{"train_examples": 42238, "encoder_fused_qkv": true, "encoder_inner_norm": false, "loss": "l1", "decoder_norm": "layernorm", "decoder_activation": "relu", "decoder_upsampling": "transposed_conv", "learning_rate": 0.0017, "warmup_steps": 330}
Rows from block 8 of the encoder of a small image VAE, named by matrix and row number. Rows with one number belong to one neuron. Each number is 500 + 25 x the weight over its row's rms, rounded and kept within 0 to 999. All counts start at 0. Numbers have three digits each.
After each neuron's rows are labels from the 100 images, of 14976, where the neuron reaches its highest value: "top examples" is what is common among them. Only what is clearly more common there than usual is listed. The data: capsule endoscopy frames (Kvasir-Capsule). In brackets: how many of the 100.
# fc1: MLP up (encoder.blocks.8.mlp.fc1.weight, 768x192), inputs 96-191
# fc2: MLP down (encoder.blocks.8.mlp.fc2.weight, 192x768, transposed), outputs 96-191

fc1.359:504500503534500479510500511520497556494500500456500463538546527507460498469500500462474499556500477500501542448445560512529500495500500500462504497501500509525526496501500505499500512499494514502467467505500501528504500457500432505505499484493500486470500523496505499551528526489526495499
fc2.359:419497500503500479500541500503495502409521500500500500446500500510461493499500492536499495545508500564500557494608500492501500502489500491501523500563485500500499500500501522500503498500500500501499500500488500505427500442524443500512445500500483499474487535500515500507541514491453519412
top examples: finding: ileocecal valve (25)

fc1.547:490511488512498502494452500424474478542450498483500498490519500515495503501416566525500505502501499483500471496492507466500496494500500482498494500505501504483444499500503500504516497499503430503505496523579448511493506503500500493438515499504544545488505499506516500354452501500556490541
fc2.547:500500500500500494500500500530500500500523501500500500500516500500500500500500500500500499500500500497500500500500500497500500500507503502500502500500500500500500500500500500499489500500500500496490500500500500500500500500500500500489500500500500500500500500500501500500500500500499500530
top examples: finding: pylorus (30); finding: ileocecal valve (26)

fc1.588:500602499499491500500429502500500421499504535499501501512484500472500500500441496499500472500500500461500512500462500500500496472500500504501500500500499501500500500500556500471501494470494500501500500465499565454502500501500500467556567500500500525500500501500500500454471507498577495497
fc2.588:500481500500515500500505500522500574500494509500500500500500500525500500500540470500500500500500500626500500500535500500500500500523498524500500500500503500488520500500439500500472457480500500523500500500500478500500500500500500500493440500500500500500500488500500500555500498500457500472
top examples: finding: ileocecal valve (30)

fc1.341:459500494500500499500500500500500500511500500500500500493500470500471497490500500505500500500500501499500639519500444491500509493502500500502500500546500472504500500500499628500500527499500497500503489500500475499388500500500575553522500469506500545471500500519500500497499498499500504502
fc2.341:443500464500512500512503500535507542477504492496500471511511533502500500500509514534501500500500499495506568495463531475499500475500500508460519500571523436511502515500504537500497528528500501493498436500451508500448501461508461519542506466506466532456501500564530500500542500537500559500
top examples: finding: ileocecal valve (57)

fc1.106:549503501500500500464498500500499501503500501498500500500500500500500477501464500501500498500489500480503588502500500521500498506500501502500502502457487501500495500501506672498529500500499475498501500489529483500488500500500499500500502510528427511501500500499500496498457500473502452500
fc2.106:565491538499500499482494500474502469522503530503501521480500476501508492510502470482500499496500502519494445527546457526501496535505501464522500501439497538495500498500495461499498466478499503499499554501551475500544499558490560496422490521500519452546499480461477499500444500485499449499
top examples: finding: ileocecal valve (36)

fc1.555:501499510503504499503518500509459499500500511485499526500467501499500500500534500512500504499500499505500421497504513505500500587476499533531500499500463499501522500500504399503497517500501500500500519501464538478460511500492496496500500500505502417500448488527510500502445500500503501506
fc2.555:476495484499610501500497486509546510477463565500498458500516524500486501501525504536500500501500523572519553497505533469500500500513501505528500500555503468500501500500500501500500483500500502499500462500495501492497479459501483517494491491501431500502505500513533500508505504534520557502
top examples: finding: ileocecal valve (60)

fc1.401:501500501507500497502476501518500520519504499517500497519502501512501496450572500479504500493497485442501560505396487506498506476493499585462502500521517498506510504501505499500410530484500556539501499497481395464538502481499501500500511501499520503501505501498499499488516505494502524498
fc2.401:501503500500500500499505499500493501498441499500499501499498499432480512500490500494500500500501500496500499500675499500500500502534494515615500498499388500499524500500499500500512500495499500434500501500500500500500495501500500499502499500500501506500499499500499500592499481497464499505
top examples: finding: ileocecal valve (33)

fc1.370:355500441530533485500500500500500516500500501481500455500552500500473500500500506522500500500501503500500524500500500451500500489502500492498516500584493484500492500500501527500500499564500500503500492518494502499467497398502500500500497500502500497491500561550555500498500500502499534500
fc2.370:441501469499523501500500493529508499491490500472500488566519541450498500500501499500500500501500502499519567500500546446500500497502500540499499500557502469500500500500501515500491539527500500505498447500465505500494500443501430500518500499500476523500501511527521500499527510515501579523
top examples: finding: ileocecal valve (26)

fc1.756:494500500500500500511500500484500504510500500524501485500522496508505500500523500541581500433493500500500500597500454485408500453499500500506500545500505523499500549500486503500495522501527494500478500501500500512495500500500544495500498524492517504500500500478498500498507437500508500504
fc2.756:451500461495514500528498500502500524460500500493500439502544500479468496500500479514467500530500511500500556454503508450532500451500500508485500470541521500479514487500486500500476500500498489491500453554461509500459500445500494485517508509442500538500496529496500500547515514528496539517
top examples: finding: pylorus (63)

fc1.95:432500440500500499500500500500499543492500500495503500500500500500469500499500500506500500500500504499500562500500500481500501477501500502482514500603499492525500500500500546500500500512500500504498452500411525500446500432549509500535499483521465511447500501536505500500502500499500615500
fc2.95:544500552506500497493503500499494469522522502500500501458500457622499499500502579501500500500502497502501479500499456500500500543501501520506500500492409500497500500501503476500508481485500500495498532500567488501500470524501549500450497507500529431542500500500501499500500499491499477499
top examples: finding: ileocecal valve (44); finding: blood fresh (27)

fc1.757:484500504500500522500500500500500509452500498500523502500486500499503500500500500498500500500533500502509531500500500500500500508500500504505436500488501567496500500513493499500500483499500500500500503527471502514504508447529500473502500519410491502501496508447491496507513500530502500501
fc2.757:507500500500500500484500499500500476571507499500494501500500514471511500500500511485581500443500500488500491535494500506434500500500500499492513549500464461557500536493500500500502520500502501502500500475509500500500499542500500533500500481544500493500508495533502500482499450500500500497
top examples: finding: reduced mucosal view (29)

fc1.80:500498516500500500557499500500498500539497500499500455495511501499498500500500498408469499508500500516500500485500501501521500526509501500506500500501512497500492466500500500499500490474485500501500312501500501544539504517457499501477502490502514500497499427500500500501499506500454495503
fc2.80:497500500498497502501493497510500500482522501495499485499511440511499498506499517543452495514500501477486504496524500492560458492538500476502499494500571510483493436496500463482442509502472469436500500559494516500473499496500500443497519556445490526566468536472498500504485500503427500499
top examples: finding: ileocecal valve (34)

fc1.666:490501500507499500505478500499500495513500500543500500493500486492500492500500496556563500445500485500500501620525445471429500478500500500511500573524500501500500521500499500500500537500508494500478496501500500500493500486500588499484500500493502517477500464500471500485503461500508511504
fc2.666:457506452489508500506494462509502504464526495500482448500511500487432484499486485526485500526500539500504565464505505441517500462500500496483500476560500476480500500500500500500474511500500493501500452538484529500466464446500477489521504500474475551500500500512500500524531521520500555507
top examples: finding: pylorus (35)

fc1.269:546500498500500496498395501562500500504490500519499503507501500505472501435501498498501498500414500469500501500465483503500500493517500563469507500515568447502502501506518498497498481499496500473489500415431486450543499496497500510471494497529501522501511500505500493506530511495503506469
fc2.269:502486501496501546501497504491538498504513501500500500498500501493574496508502547498503501490499500512500497501362507510497501500500500471479500507500618498501463502500500500501501509510502500360517499497497503498502537503500500505498513496520493504500504498502500500463499529544528500480
top examples: finding: reduced mucosal view (27)

fc1.469:494470494501499513481498499500485522457500519500531567500500492502511499516507500522500501500500502499501504500527500500500500488497498512507500500458495527500487500501508544501500492498500500523497523500497503552507500380606503500608463500596501496501500501500501499500521496501500491469
fc2.469:501500500501544501499500410502530494509519500500402497478499500500489489500500642498502500499501500509481500500459498497497501500502500423500499500500484499500500501491501475500524499498501506449501501498527500493502451502501500501452500499501485500529503497501512499500490499499500500507
top examples: finding: ileocecal valve (26)

fc1.383:564500500494486500452491500492502467519500504511485529500500501500505493510500500498500500500500500500500423500501500531500497506501504497514500500408498499500490500500502488500501498497500500500499556485593498499549486544483500500475500508500560473539500494477488500500488500477500383481
fc2.383:557500516504499500472500505475495465568499500500500573483500494535520500500500500463500500483500496491500431528500463524500500521500500520501500513436483500500500500500500500500500492500500500501499575500550489500502501548500521500469499500500558447500500500500500500486499453451499424496
top examples: finding: blood fresh (52); finding: ileocecal valve (25)

fc1.303:509479501500500501526507509582500552491539489505500498500474500550507525499546439431501507493500500511500531500500498504500540500513499532500500500499500499526582501500501500507490503498501515524501493478454539546496505500500502500543498500496490486500500489491490500691568497502445512477
fc2.303:500500500500500500500500500500500511500500500500500500500475500510500500500500481496500504500500500535500500500500500500500500500500496527500500500500501500500502500500500500502500494499500500534500500500500500500511500500500500500500500500500500500500500500500499500548500499500500500500
top examples: finding: ileocecal valve (31)

fc1.765:500490501503539499502481502496499499518499502500501502496502495498500505503482497501501500498539498513500532500506500497497547477506495500512479500504503501493500500500501685500509499496502500540527466501527461564573502498555501500569501500500501542500527507500521500499498499498500505507
fc2.765:500500531545500500500502519515497500497550500499500501501500491512499492500500500529499499499501439466500484500501491500501497508501500470502500500500433502500498498500500500499558502499498602517413501500499483500486524499500501500496510500500512440499492500499500500499500461500476500496
top examples: finding: ileocecal valve (34)

fc1.509:493500450500500500500499499506534499489500498481492440503545500481488500505493500500500500509500504497500525500501500497505454508517506501501556500508500475500501500500500500500486501580489500500498474547451535499449485447500500500509500499500490504545438612500500500514501520536453553500
fc2.509:500500464499500501501500499499522509497488500491499500506509500453499500500483500514481500542501501585500503499502568480525500500502502506505499499500499501499495498500501500500430499499500500513496500533497515500500500498500471500500480500499498501500500521499499500556500627501500502500
top examples: finding: ileocecal valve (58)

fc1.567:500537513500503485495501498507485506486500505482501515500514501479493484499384499568496486500467498463500525500447501475505468520499513499457501502513527500486427497500529494487524485494492503483496500503519489511501501505504498497501566505512481546499495526501503500369401510495558508497
fc2.567:500500500500501500500500500498501508500417501500500500501485500505496498500529422483500506500501500508501500500496500500500501500509489578504496496500500500500516500503476500504501494491502500526500500500500498500523500500500500500500502500500500500500500490500491498533500495501500500494
top examples: finding: ileocecal valve (29)

fc1.608:427500459500506482500542500500500539477500500500502500500500500500484500499500500500500500500532502499500574500500500469500502500501500505497500500601500448500500500500498553500499500521500500506501500500433528505463500433560500500567500491517486502500500529535528500500537500500500650500
fc2.608:551500549501500499500501502500498462542520533504501500465500477550504500500501570500500500500500500499471454500500472536500500505500500490501500500471486513500500500491504463500511499497500500472499511500530486500500500546475545500426499500500532455507500500488500500488458491500499447499
top examples: finding: ileocecal valve (46)

fc1.329:500515468498485500468500500500530502510500500502501497500504493500501477502495500462500492500500501481500570513500499500500499464495508498494500503472497502500481500500507631494507499543498500494500512499512459500500495500500504497502501537462488557504525557465480500506559508498527484500
fc2.329:452501474500554490514511499564508522459458501500499430499573499466451519498500465564489501509500500498499556483508513461511500476498499542500518492554497496478503497499462498501496499499500505478501450529462500500441500436498483498523506501468493521491498513498502501500518500518498560483
top examples: finding: ileocecal valve (44)

fc1.344:498510492505494493501474505490499428507507519464504488500521501503498499522465494496500500508501499517503469498532502501500500539445501425480494500500497518498523500502487512500587464486501500405500510514528586509457502511499499501571458504514518505495520470502500498501458512503506491481
fc2.344:500505501500499499500505500526498499501527500500501503501499500482496496499500474480501501500500500496500500500576499501499501505461498499486500497500513500500561501501501501501513498498500502487500502500500500500500500500500501500503502500500500499500500500500500500524500497499487500500
top examples: finding: ileocecal valve (41)

fc1.566:427499448510531476500500500502499548490500500482514500495510499500500500499500500500500500500506501499500570500500500454500502500501500501495505500596500479500500500500499542500499501531500494502496478523426522521442500440549500500512500500507453500471500539539531500500525500499500613506
fc2.566:552500558502469500500501501468497455545500500508500500436500472549500500500500515500500500500500498499496438500500462518500500501500500500501500500477486500500500500500500500500509499471500500500499539500545473500500500549500533500476500500500553460500500500500500500477495494497499436499
top examples: finding: ileocecal valve (41); finding: blood fresh (26)

fc1.659:495513455506495505502488499501500443502498502478494500484508500499509498503456492500499499501498494524502457501533516507500502520460514482554479504501509514500504499501462531499609463491500476479513528564520521553482502503504499509533489495510506498500547479500502499483468484503502504476
fc2.659:500503501500499498500503500571495500500519500500501506500498499513495514500499441498500500500500500507500500500535499500500500503483500500501500500500524500500511501500503501501514493500500501564500502500500500500500500500501501500504500500500499499500500500500500500518501494492500500499
top examples: finding: ileocecal valve (38)

fc1.560:494488501501499525502557498480500513500500497495500493481498500485572499518497501502500503500500500536500498500610514500500502500495500446567495512490457547500499500500461500503513509500503479505504500602517502549497527500504500494512476519472499475500493501494500500494499484506500500533
fc2.560:502500507500502566503493503477529500515495501500500500522500505503580495505503551495502500483500497482500498501364505504497501500508500470492500503500499496514428502500521503500501538512501518393500497494498505499502567503500498507493538492521498498499505498508502500464499504556515500515
top examples: finding: reduced mucosal view (32)

fc1.519:504500500500500500489508500501500501471500502482503512500471492500500500500475502497406500576502500504500500404500537563612500530500501500499500456500497488506498436500528500499500490500459504500499512500500500497501500500504476520523502465522481497500500500518500500500500573500499500493
fc2.519:467500481500520500520500500503500506485498506491500448510550500475478497500500477505470500519500500488500547462500500439527500456516500515500500472522519502481516490500498500500500501500498494482500472558478513500470500458500500471500506519446500532500490540495500500558502492519495519541
top examples: finding: pylorus (44)

fc1.306:505500500500500498495492502505500494501500501478501501513504526481490500500494502428500533559500500500513498372494603492500508500499497500489500437498500500498500500500508465544500500500501494500531501499501500502529501497500397477488511502493499493498497521500501500503500564499501500499
fc2.306:565466519499497500440500500500500475543500500496500541504500496500544500534506498440500495484500500488500460556500486513500484528500501528536500516429511517498500499500495489490500499500495494498500573501546501507538500543500521480452500531501515471562486501482500500500492490467497449529
top examples: finding: pylorus (30)

fc1.685:495507503498497552512497500500504474502501495499500499502480500498510500500500489464499497500498500473500504500501500501501499482557501542531475500498446525499522500500456502498499484501499504517498502500526456499504536498501500457501516505400500496500501491476436500500502496505496555499
fc2.685:502499501500502512500497501434512501510496501495501500528503505496556489506537654409501498496500499490500498502480501502499499502504500510499501500500488493502496501500500501499484506505499490354499497500495501503500507500500498503496509499507500499501499501510501500500500495529482500622
top examples: finding: reduced mucosal view (33)

fc1.622:499542523503453514502494493571501428501505486525489498550430500567496516489493522486502498497499491391504477504486499520499500413500501521563504497505500455501560502504493487498508524460500501506499496501501455502439499487498502506548532490503557545500496509499488496501439489512488505441
fc2.622:500500500500500499501501502492500503499578500501501501461500500513499500500499355572500501499500500523500499499499501501500500499446500345440500502500677501499489500500500500501502511500501545527500500500500499499500501500500500500505502500500501500500500499499498500500499511500500500397
top examples: finding: blood fresh (25)

fc1.54:510500500493500500487502500500499500472499497472500500514500522470487500500487501497472513571500500500500490378495600500533506528499500500479500450497499500494500500500510500519545482500500500500497518499500500505512500501500408481500511500506461489500500500500500500497500577499489500480
fc2.54:565482535501500501451500500500500493515527500498500555500495485519509500517500505484500498493501493506500437556531476514500489551490501487528500527432501521499497496500498495484520482493498522501500582500550499503536500547500518489457481519503504468533490497480500500500478489465499450488
top examples: finding: pylorus (42)

fc1.148:439500485511516500500500500503500550500500494477511448492520496511501500500500501500500500500500500500500557500500500448500501500496500501496500500611500502500501500500499500500499503528500500500498464559410518502419500454503500495500499500499462500498500545514515500500526499540500575510
fc2.148:528500531503500500500500510423480464555500500513500558482490500538501500500500501500500500495500498501500454500500497547500500500500500500500500505476477500500500500500515500500509499500500500500500529457543493500500510511500500500500498500500545463500500500500500500459500462480504455492
top examples: finding: blood fresh (40)

fc1.440:576500535488458504500500500500500462500507499500498499501500507502500500500500500500500500500465487500500439500500500530500478500497500497502500500444500522509502500500501426500500500493500524487499500500511501485501499534418490500461501500458500490502500457451433500500471500503500400495
fc2.440:507500547531499499500502501497496500500671500500500502476500457594499498500500587500500500498501458500467477501500483500500500513500500400484500500499478500500499500494523500500525499499500504452499502500501499501500519514499523500479500500500507443500500500500500500500500485497499470483
top examples: finding: ileocecal valve (30)

fc1.427:487500500508500502503500500500500500500500500505500501500466520485502499500504500500570500392502494500500502620499500498420500489500500500501489550484501525500496558500485483500497532498520509502500469502496500501499500492500500496494484505438501506500500500469484500464491410500431502501
fc2.427:448502499491494501529499499501493500453499499500505461486502470502454497494495471541447503547500516499500557431524499488556500484500499501500495456510498535448503471500497495503500496498499478499482499546476500499474500440499504459528501538435502511500491533455472500509507549501490508496
top examples: finding: pylorus (40)

fc1.97:500385475500501500500502482500499575500495474501498499457504500510492500500466517512500515500500503546500471500565517484500502526501506455536500501501502499500470500500499502515519479507501492494500500533503492549500497500500500512493393498508494500500500498500535500560500505501494500501
fc2.97:500479482500504498499502500507500580500499501499501501460502500484500521502488500499500500499501500653500500501561500499500499500515500445519501500500535500497516500500478500499464470500500500486511501500500500502500498500500500500500384500500467506501498499500500500569499495500490500490
top examples: finding: ileocecal valve (35)

fc1.748:446498490498500500509500500505508501578500500504500500500500489497500490500504499473539500458550503499500523546499459494453506494511499500503498500552503467499495522510490499500498516498517497500621447500500485500500499500488544500493495501435521539498500500530500484503510461502550495534
fc2.748:441500466500523501521503500512500527476503494480500447516568503479498500500500500581494500514500500494501557475496531451507500450499500509471513495559493499500509500500501501500499550531499503503465439522431503501427501434501474500525504500498499553483499542500514500520520499555453559499
top examples: finding: pylorus (35)

fc1.637:520553500509483500500443500524535420508500497537495500538498500481500467477533497500500495492500490479500515501462475659500505464501497516477500500498499465504521501500500500494470559500500503500500500447419500466514500499500500500500552497508500500500500500500491500465547500499499500451
fc2.637:497499498527501484499502499537468529498488500493500500497502501488483523500498532498498496506500494539501503501551500444501498500500503520498502501502464500500569498500500501497498500501496500500497500505498502512497496497501497496500411502498497501499488505501509500586502493482492503529
top examples: finding: ileocecal valve (34)