{
  "dataset": "capsule endoscopy frames (Kvasir-Capsule)",
  "encoder_norm_position": "pre",
  "encoder_head_dim": 64,
  "encoder_parallel_block": false,
  "latent_channels": 16,
  "decoder_blocks_per_level": 2,
  "residual_init": "none",
  "l1_shrink": 0.01,
  "steps": 16600,
  "epochs": 25.2,
  "lr_schedule": "linear"
}
Rows from block 3 of the encoder of a small image VAE, named by matrix and row number. Rows with one number belong to one neuron. Each number is 128 + 24 x the weight over its row's rms, rounded and kept within 0 to 255. All counts start at 0.
After each neuron's rows are labels from the 100 images, of 14976, where the neuron reaches its highest value: "top examples" is what is common among them. Only what is clearly more common there than usual is listed. The data: capsule endoscopy frames (Kvasir-Capsule).
# fc1: MLP up (encoder.blocks.3.mlp.fc1.weight, 384x96), inputs 0-95
# fc2: MLP down (encoder.blocks.3.mlp.fc2.weight, 96x384, transposed), outputs 0-95

fc1.68 [130 127 128 112 150 129 127 128 128 120 148 156 133 194 116 128 128 149 132 135 128 125 129 106 118 130 128 128 174 128 104 157 128 129 121 128 124 128 129 128 130 126  97 156 135 128 129 128 129 120 128 128 130 127 101 166 128 127 119 137 128 149  97 125 247 117 127 128 129 122 250 128 130 136 128 136 151 179 137 128 129 128 127 138 127 127 119  88 160 129 142 118 131 135 128  77]
fc2.68 [155 152 128 128 122 128  79 114 128 129 115 128 110 127 148 131  96 165 128 106 130 129 179 153  55 127 127 126 128 147 122 128 159 129 130 128 113 130 222 126  84 122 125 150 128 124 128 117 102 118 128 128 143 129 132 125 128  91 124  39 127 119 141 154 129 120 127 128 116 108 163 123 189 123 125 126 128  89 127 128  97  85 127 165 130 128 129 128 129 107 129  99 153 128  93 117]
top examples: finding: reduced mucosal view; finding: ileocecal valve

fc1.360 [128 113 130 128 128 128 123 106 121  76 140 128  98 114 130  66  99 128  79  33 128 129 129 110 121 158 128 128 128 126 128 137 128 165 128 120 134 128 171 129 196 134 128 128 124 128 128 150 128 129 137  98 129 113 130 116 178 113 128 128 128 128 128 112 128 124 128 127  89 128 102 130  87 128 129 128 128 130 172 128 128 128 128 128  20 128  78 127 125 128 133 128 119 126 127 126]
fc2.360 [127 128 132 124 128 128 126 109 127  58 128 128 128 128 137  67  96 132 110  69 128 125 129  77 131 128 128 129 143  72 128 129  76 186 133 128 141 110 132 129 177 130 149 128 134 128 128 142 128 139 128 105 133 128 168 121 167 128 130 127 128 129 131 124 127 114 128 133 128 146 125 128  43 130 183 126 131 134 193 144 128 128 115 128  63 128 100 126 128 128 146 143 128 128 151 124]
top examples: finding: ileocecal valve

fc1.241 [123 128 103 128  51 128 128 154 127 128  90  82 111 128 129 165 128 128 129 179 165 128  53 132 149 128 181 123 124 126 104  95  88 131 128 128 128 136  81 124 133 121 133 126 127 105 128 124 121 137 129 103 126 130 123 148 127 117 128 128 128 172 153 128 128 128 146 116 129 128 137 128 142 126 128 102 128  47 121 128 129 127 133 128 120 174 127 135 128 128  68 126  59 126 128 160]
fc2.241 [183  96 131 125 142 127  93 128 126 128 158 128 128 150 128 129 119 128 123 123 125 110 147 161  98 125 124 128 130  82 129 117 144 131 127 128  22 110 158 140 130 139 126 128 133 128 122 128 139 133 129 154 128 131 118  70 128 161 129 141 114 129 128 128 129 129 128 131 139 113 128 144  58 128 128 126 174 159 134  98 130 128  92 112  95 128 128 129 128 118 183 164 128  81 144  54]
top examples: finding: blood fresh

fc1.57 [164 128 219 130 132 128 129 128 143  64 128 124 120 120 108 142 128 128 128 122 110  97 128 124 137 138 130 133 132 130  81 162 119 122 129 128 128  96 128 136 148 128 192 184 128 176 128 170 109 101 119 119 128 128 129 127 157 103 128  98  92 128 109 129 161 104 145 198 135 129 123 140 100 130 128 178 101 151 127 128 119 179 144 128 106 128 114 117 127 135 139 128 128 156 147  97]
fc2.57 [128 129 164 128 128 128 117 128 128  35 128 128  71 128 131 102 128 138 120 128 128 130 128 106 148 128 146 129 128 132  72 133 128 143 128 128 129 107 125 128 124 133 134 138 128 120 128 163 115 129 128  91 128 104 172 126 181 128 216 126 128 128  73 126 127 110 128 128 129 128 128 128 111  76 170 128 109 129 174 138 133 162 127 128 119 131  84 128 128 128 131 128 128 172 129  63]
top examples: finding: ileocecal valve

fc1.147 [ 75 126  75 125 128 128 147 148 128 128 103 129 126 151 128 128 165 128 128 171 199 128 126 148 128  98 128 113  72 127 128 126  95 128 129 128  97 173  62  95 130 128 117 128 128  98 128 117 129 128 128 127 128 173 105 128 123 128 128 128 133 160 154 128 129 128 127 126 177 119 136 128 141 130 106 128 136 110  95 103 130 128 116 128 128 128  13 128 128 128  91 125 128 129 128 127]
fc2.147 [121 140 128 136 113 128 132 128 128 128 130 128 128 128 128 137 153 128 128  99 163  82 128 105 134 144 129 111 113 139 128 120 128  65 128 128 124 128 128 133 128 128 127 126 126 130 128 125 123 128 128 128 127 117 124  63 128 122 128 128 128 157 240 162 131 124 136 128 118 127 128 130 128 133   0 110 104 133 126 135 140 135 137 122 129 128 103 123 128 129 126 128 111 128 127 172]
top examples: finding: pylorus

fc1.95 [ 85 129  89 127  88 140 127 156 126 128 128 127 114 129 129 123  82 114 130 134 189 128 122 127 128 143 141 128 103  91 119 109 114 147 132  83 120 167 141 120 126 129 128 128 128 140 128  38 128 114 140 119  61 128 129 126  97 128 128 128 170 138 132 131 128 130 130 127 116  96 168  82 185 128 128 128 106 117 130 127 149 128 128 135 127 162 128 156 142 152  71 123 110 146  72 158]
fc2.95 [126 181 128 153 127 128 128 130 128 129 127 104 124  62 128 144 122 128  48  83 105 128 120 127 146 142 131 128 143 178 156 145 127 128 172 128 135 114 113 167 171 127 133 117 128 133 128 128 127 128 128 123 128 128 138 108 141 128 133 127 110 128 128 128 110 166 132 128 184 146 115 128 128 122  64 126  98 217 128 134 136 142 150 132 130 136 147 128 128 127 210 128 127 128 122 129]
top examples: finding: pylorus

fc1.66 [128 116 141 128 120 128 128 128 128 128 128 128 123 128  92 128  59  26 128 128 139 128  25 132 128 141 157 128 147 128  98 179 128 139 156 128 124 128 127 131 128 110 126 128  90 129 129 127 128 128 128 128 128 130 128 128 127 128 128  62 128 143 128 128 128 134 128 128 192 103 128 126 130 128 126 128 109 128 146 128 128 201 130 155 128 157 128  99 132 178 130 128 127 123 127 128]
fc2.66 [130 123 143 128 132 125 134 127 127 126 140 113 116 118 127 122  78  22 100 121 128 127 115 128 130 158 128 127 142 166 127 171  98 128 176 128 108 128 128 162 128 128 131 160 128 151 128 133 128 126 129  52 127 128 130 158 128 128 128  77 128 131 128 117 128 134 128 129 108 128 128 120 127 128 129 128 128 128 132 128 128 180 227 129 128 174 127  70 128 156 130 129 128 142 126 128]
top examples: finding: blood fresh

fc1.164 [142 142 127 128  90 128 129 168 127 126  94 118  62 129 128 128 129 128 170 121 146 126 125 147 145 208 130 107 103 140 126 121  48  93 129  98 127 128  94 126 128 145 128 127 128 128 128 128 101 128 129 128 128 128 105 141 126 128 128 150 128 220 128 130 128 124 162 128  91 112 129 129 132 128 127  76 121 113 127  89 132 128 114 135 140 122 167  90 128 128 121 128  77 128  88 150]
fc2.164 [129 128 147 124 139 128 118 127 127 128 163 128 159 128 139 128 128 127  35 128 128 161 128 127 127 105 128 142 128 128 172 128 128 129 133 128  77 113 126 128 128 128 127 128 123 109 125 128 155 128 128 128 128 167 149 128  71 134 121 128 128   3 129 122 128 129 128 130 128 128 128 131 124 128 105 148 144  80 128 149 120 128 150  75 128 128  57 128 128 144 169 128 128  97 129 128]
top examples: finding: reduced mucosal view

fc1.356 [135 126 125 118 128 128 124 126 128 128 129 125 128 124  83 128 130 227 128 128  29 124 159 118 162 128 128 161 126 127 129 128 129 128 104 128 160 128 128 128 128 124 126 139 195 131 128 128 138 117 128 115 128 129 130 121 128 122 128 173 127  84 112 128 149 125 121 127 124 153 134 129 127 128 170 169 129 110 102 128 128  95 130  22 127 115 128 129 129 128 126 160 128 112 131 127]
fc2.356 [125 124 128 128 128 128 139 128 126 115 172  74 128 128 127 139 126 128 130 129 128 127 126 128 126 128 140 127 127 131  62 167 125 127 128 128 122 128 128 128 127 131 134 129 164 162 128 128  69 139 130  97 125 128 129 100  85 127 129  30 128 129 128 125 118 108 129 128 129 105 128  95 133 129 130 129 127 127 129  90 203 129 135 126 140 251 126 127 128 131 127 123 128 132 126 136]
top examples: finding: pylorus