Weights of a small image VAE: encoder patch size [2, 2], decoder norm layernorm.
Rows from block 3 of the decoder of a small image VAE, named by matrix and row number. Each number is 500 + 40 x the weight over its row's rms, rounded and kept within 0 to 999. All counts start at 0. Numbers have three digits each. After the name is the row's rms in percent of the matrix's.
Before each channel's rows are labels from the 100 images, of 14976, where the channel reaches its highest value: "top examples" is what is common among them. Only what is clearly more common there than usual is listed. The data: capsule endoscopy frames (Kvasir-Capsule). In brackets: how many of the 100.
# conv: 3x3 conv (decoder.decb.0.1.conv.weight, 96x96x3x3, each kernel summed), inputs 0-95

top examples: finding: blood fresh (53); finding: pylorus (34)
conv.63 073:507499500502501496500500495504500497774484500499496499482499496503500526498450500499501501479495500500500469503495493500500500499495510497500488500488500499500500307500510500496500501501498495582500500498501498501507518499500501498501499493490500492496500499497474498507500500499500665499

top examples: finding: pylorus (25)
conv.91 191:442499519510499485503504473585506478515512509492534490577499486681501533501313502533485499543508493496387524564535500500470526501550452549518481502480498477498480504479472511504484505439494486515483481483471493487449459469526503428426469489503493547505494482488471482480498500466490478504

top examples: finding: ileocecal valve (25)
conv.51 083:500500496518500471278500491503500501500497500499505809504500493489500505500502501500500501514501500500500499498501500500500499500502478501501497497478500500500501500500497500502500500536502503528500500498501511502503487501499501501500502500508500497505500500504513500509443500499502500500

top examples: finding: blood fresh (53); finding: pylorus (27)
conv.48 082:500500504487501489495500497523500501573501500500500500489500502563501475498490500500501501492500500500500493504500500500485516499496503498500500494509500500500500309500507493499500501499500496537492500501501497497507518500501503498501502482500500507508500500498487501508500500501500820499

top examples: finding: ileocecal valve (35)
conv.24 118:535483486619544617494486506439535502512554499472466507482484530496493529491548486497500467441504495500371486482526461500502444491514532494489515514539502526485501505558506447597468514361496463414524511594496465559530523498500498469519490474542503545521521494541548490499485498455485488471

top examples: finding: reduced mucosal view (32)
conv.55 112:496500534387477422495490497499509497497533512485488490661493479475493510492561478505493482496523502499690477470484502501510464503459464508522464528562500539504513492460487475524470490638475478526554511492520450538502548497490517518439481473494475492464501486449525523514526501478527498515

top examples: finding: ileocecal valve (28)
conv.45 076:570564524488483494510499360517479444491504477499573505486507438513495514518481438498490489451498423497548505498509498509496412514510546487499496451482500471471493498445458410542496483469531531550415470526569418531574423538479468506463518541511497516491485485523570531414499443472530498507

top examples: finding: ileocecal valve (33)
conv.41 082:356497569578505556446472558487503508518490475517490517480480547574502460521501485488483490573491501496434512482471483498598493489480462474521488498569498520501512502618557522522470524415509518486508497529506527551592412492513554518527539517506438482512479482462515531465480500476439495465

top examples: finding: ileocecal valve (26)
conv.78 104:468491560524480521486498505458454513497495479438543495457482507508504577512489511495510498522474494505578597453507491466467472472475612564430510487479470444482468494542492507497461542483508483550461457457482517494489541498470496478495500509433474503639492515364598529555503480471478468506

top examples: finding: ileocecal valve (88)
conv.50 076:477500497501494499500763492470500501500481500490500500500500479501649499506503500501493493502494500292480502499488501500500496500502488502501502511489416499430490500498497501496500500479494500509500500502502503499521457500500502498500510500500500498493500500502493491501500500499507500497

top examples: finding: ileocecal valve (48); finding: reduced mucosal view (28)
conv.52 049:468500507508494482422500513451500496280480500465492498481500462469489546497547491498496489500487497497459502457470503500468476499483483497495491500527500499500488645500488496501500501502493499321494497476490484499411482496495485495501479495500489510488498499493512504489481500477495384498

top examples: finding: ileocecal valve (69)
conv.34 104:401501520519574526492493518413518463498495487494533498522488566355483597566527474496480477530436495500502498417485511499518522505451446505501437510591500549485495482507514491550480522444542425519473503508496455460499537497454559520572504490556489479463494517476514591524504498466478512470

top examples: finding: ileocecal valve (50)
conv.43 092:505500495503497499500493481490500499490504500497491500500500501480498503499502500500500501499499500500497499486498494490494489499496499494499498501493500500500500763500499495502500501500499498486500500501499493497502510499500500493500504497500487505491494500502491501494500500483499214500

top examples: finding: ileocecal valve (29)
conv.40 058:462495509418469449498463484515492487291433497493445508499501518521457472467451498501505494455507491498483448508470485468462545469505568477488446525416491477478505630480470470447497490517498503582488469478480502473573515494498479492459500447473478422500482483496486489494498500486492462494

top examples: finding: ileocecal valve (42)
conv.9 191:446496515586529555502496503334504501495472478486494494438490510427488572490521510516485495459442502500368458490502493499501436470420389470485502500550497523493504491567532491538499511394510511537503474534487470521539516469506535502550539506491490432458491499458487507473503503492515501471

top examples: finding: pylorus (27); finding: lymphangiectasia (25)
conv.28 082:464516542495482490507510385503458486492520499465521521523515543584495494499488428550494498510508473498505492502477517505538468480504528533514521477521496504482485507473281482520497498468484553574498464555514500570614498502520521484514508510515459555507429481540527490517501439509574493485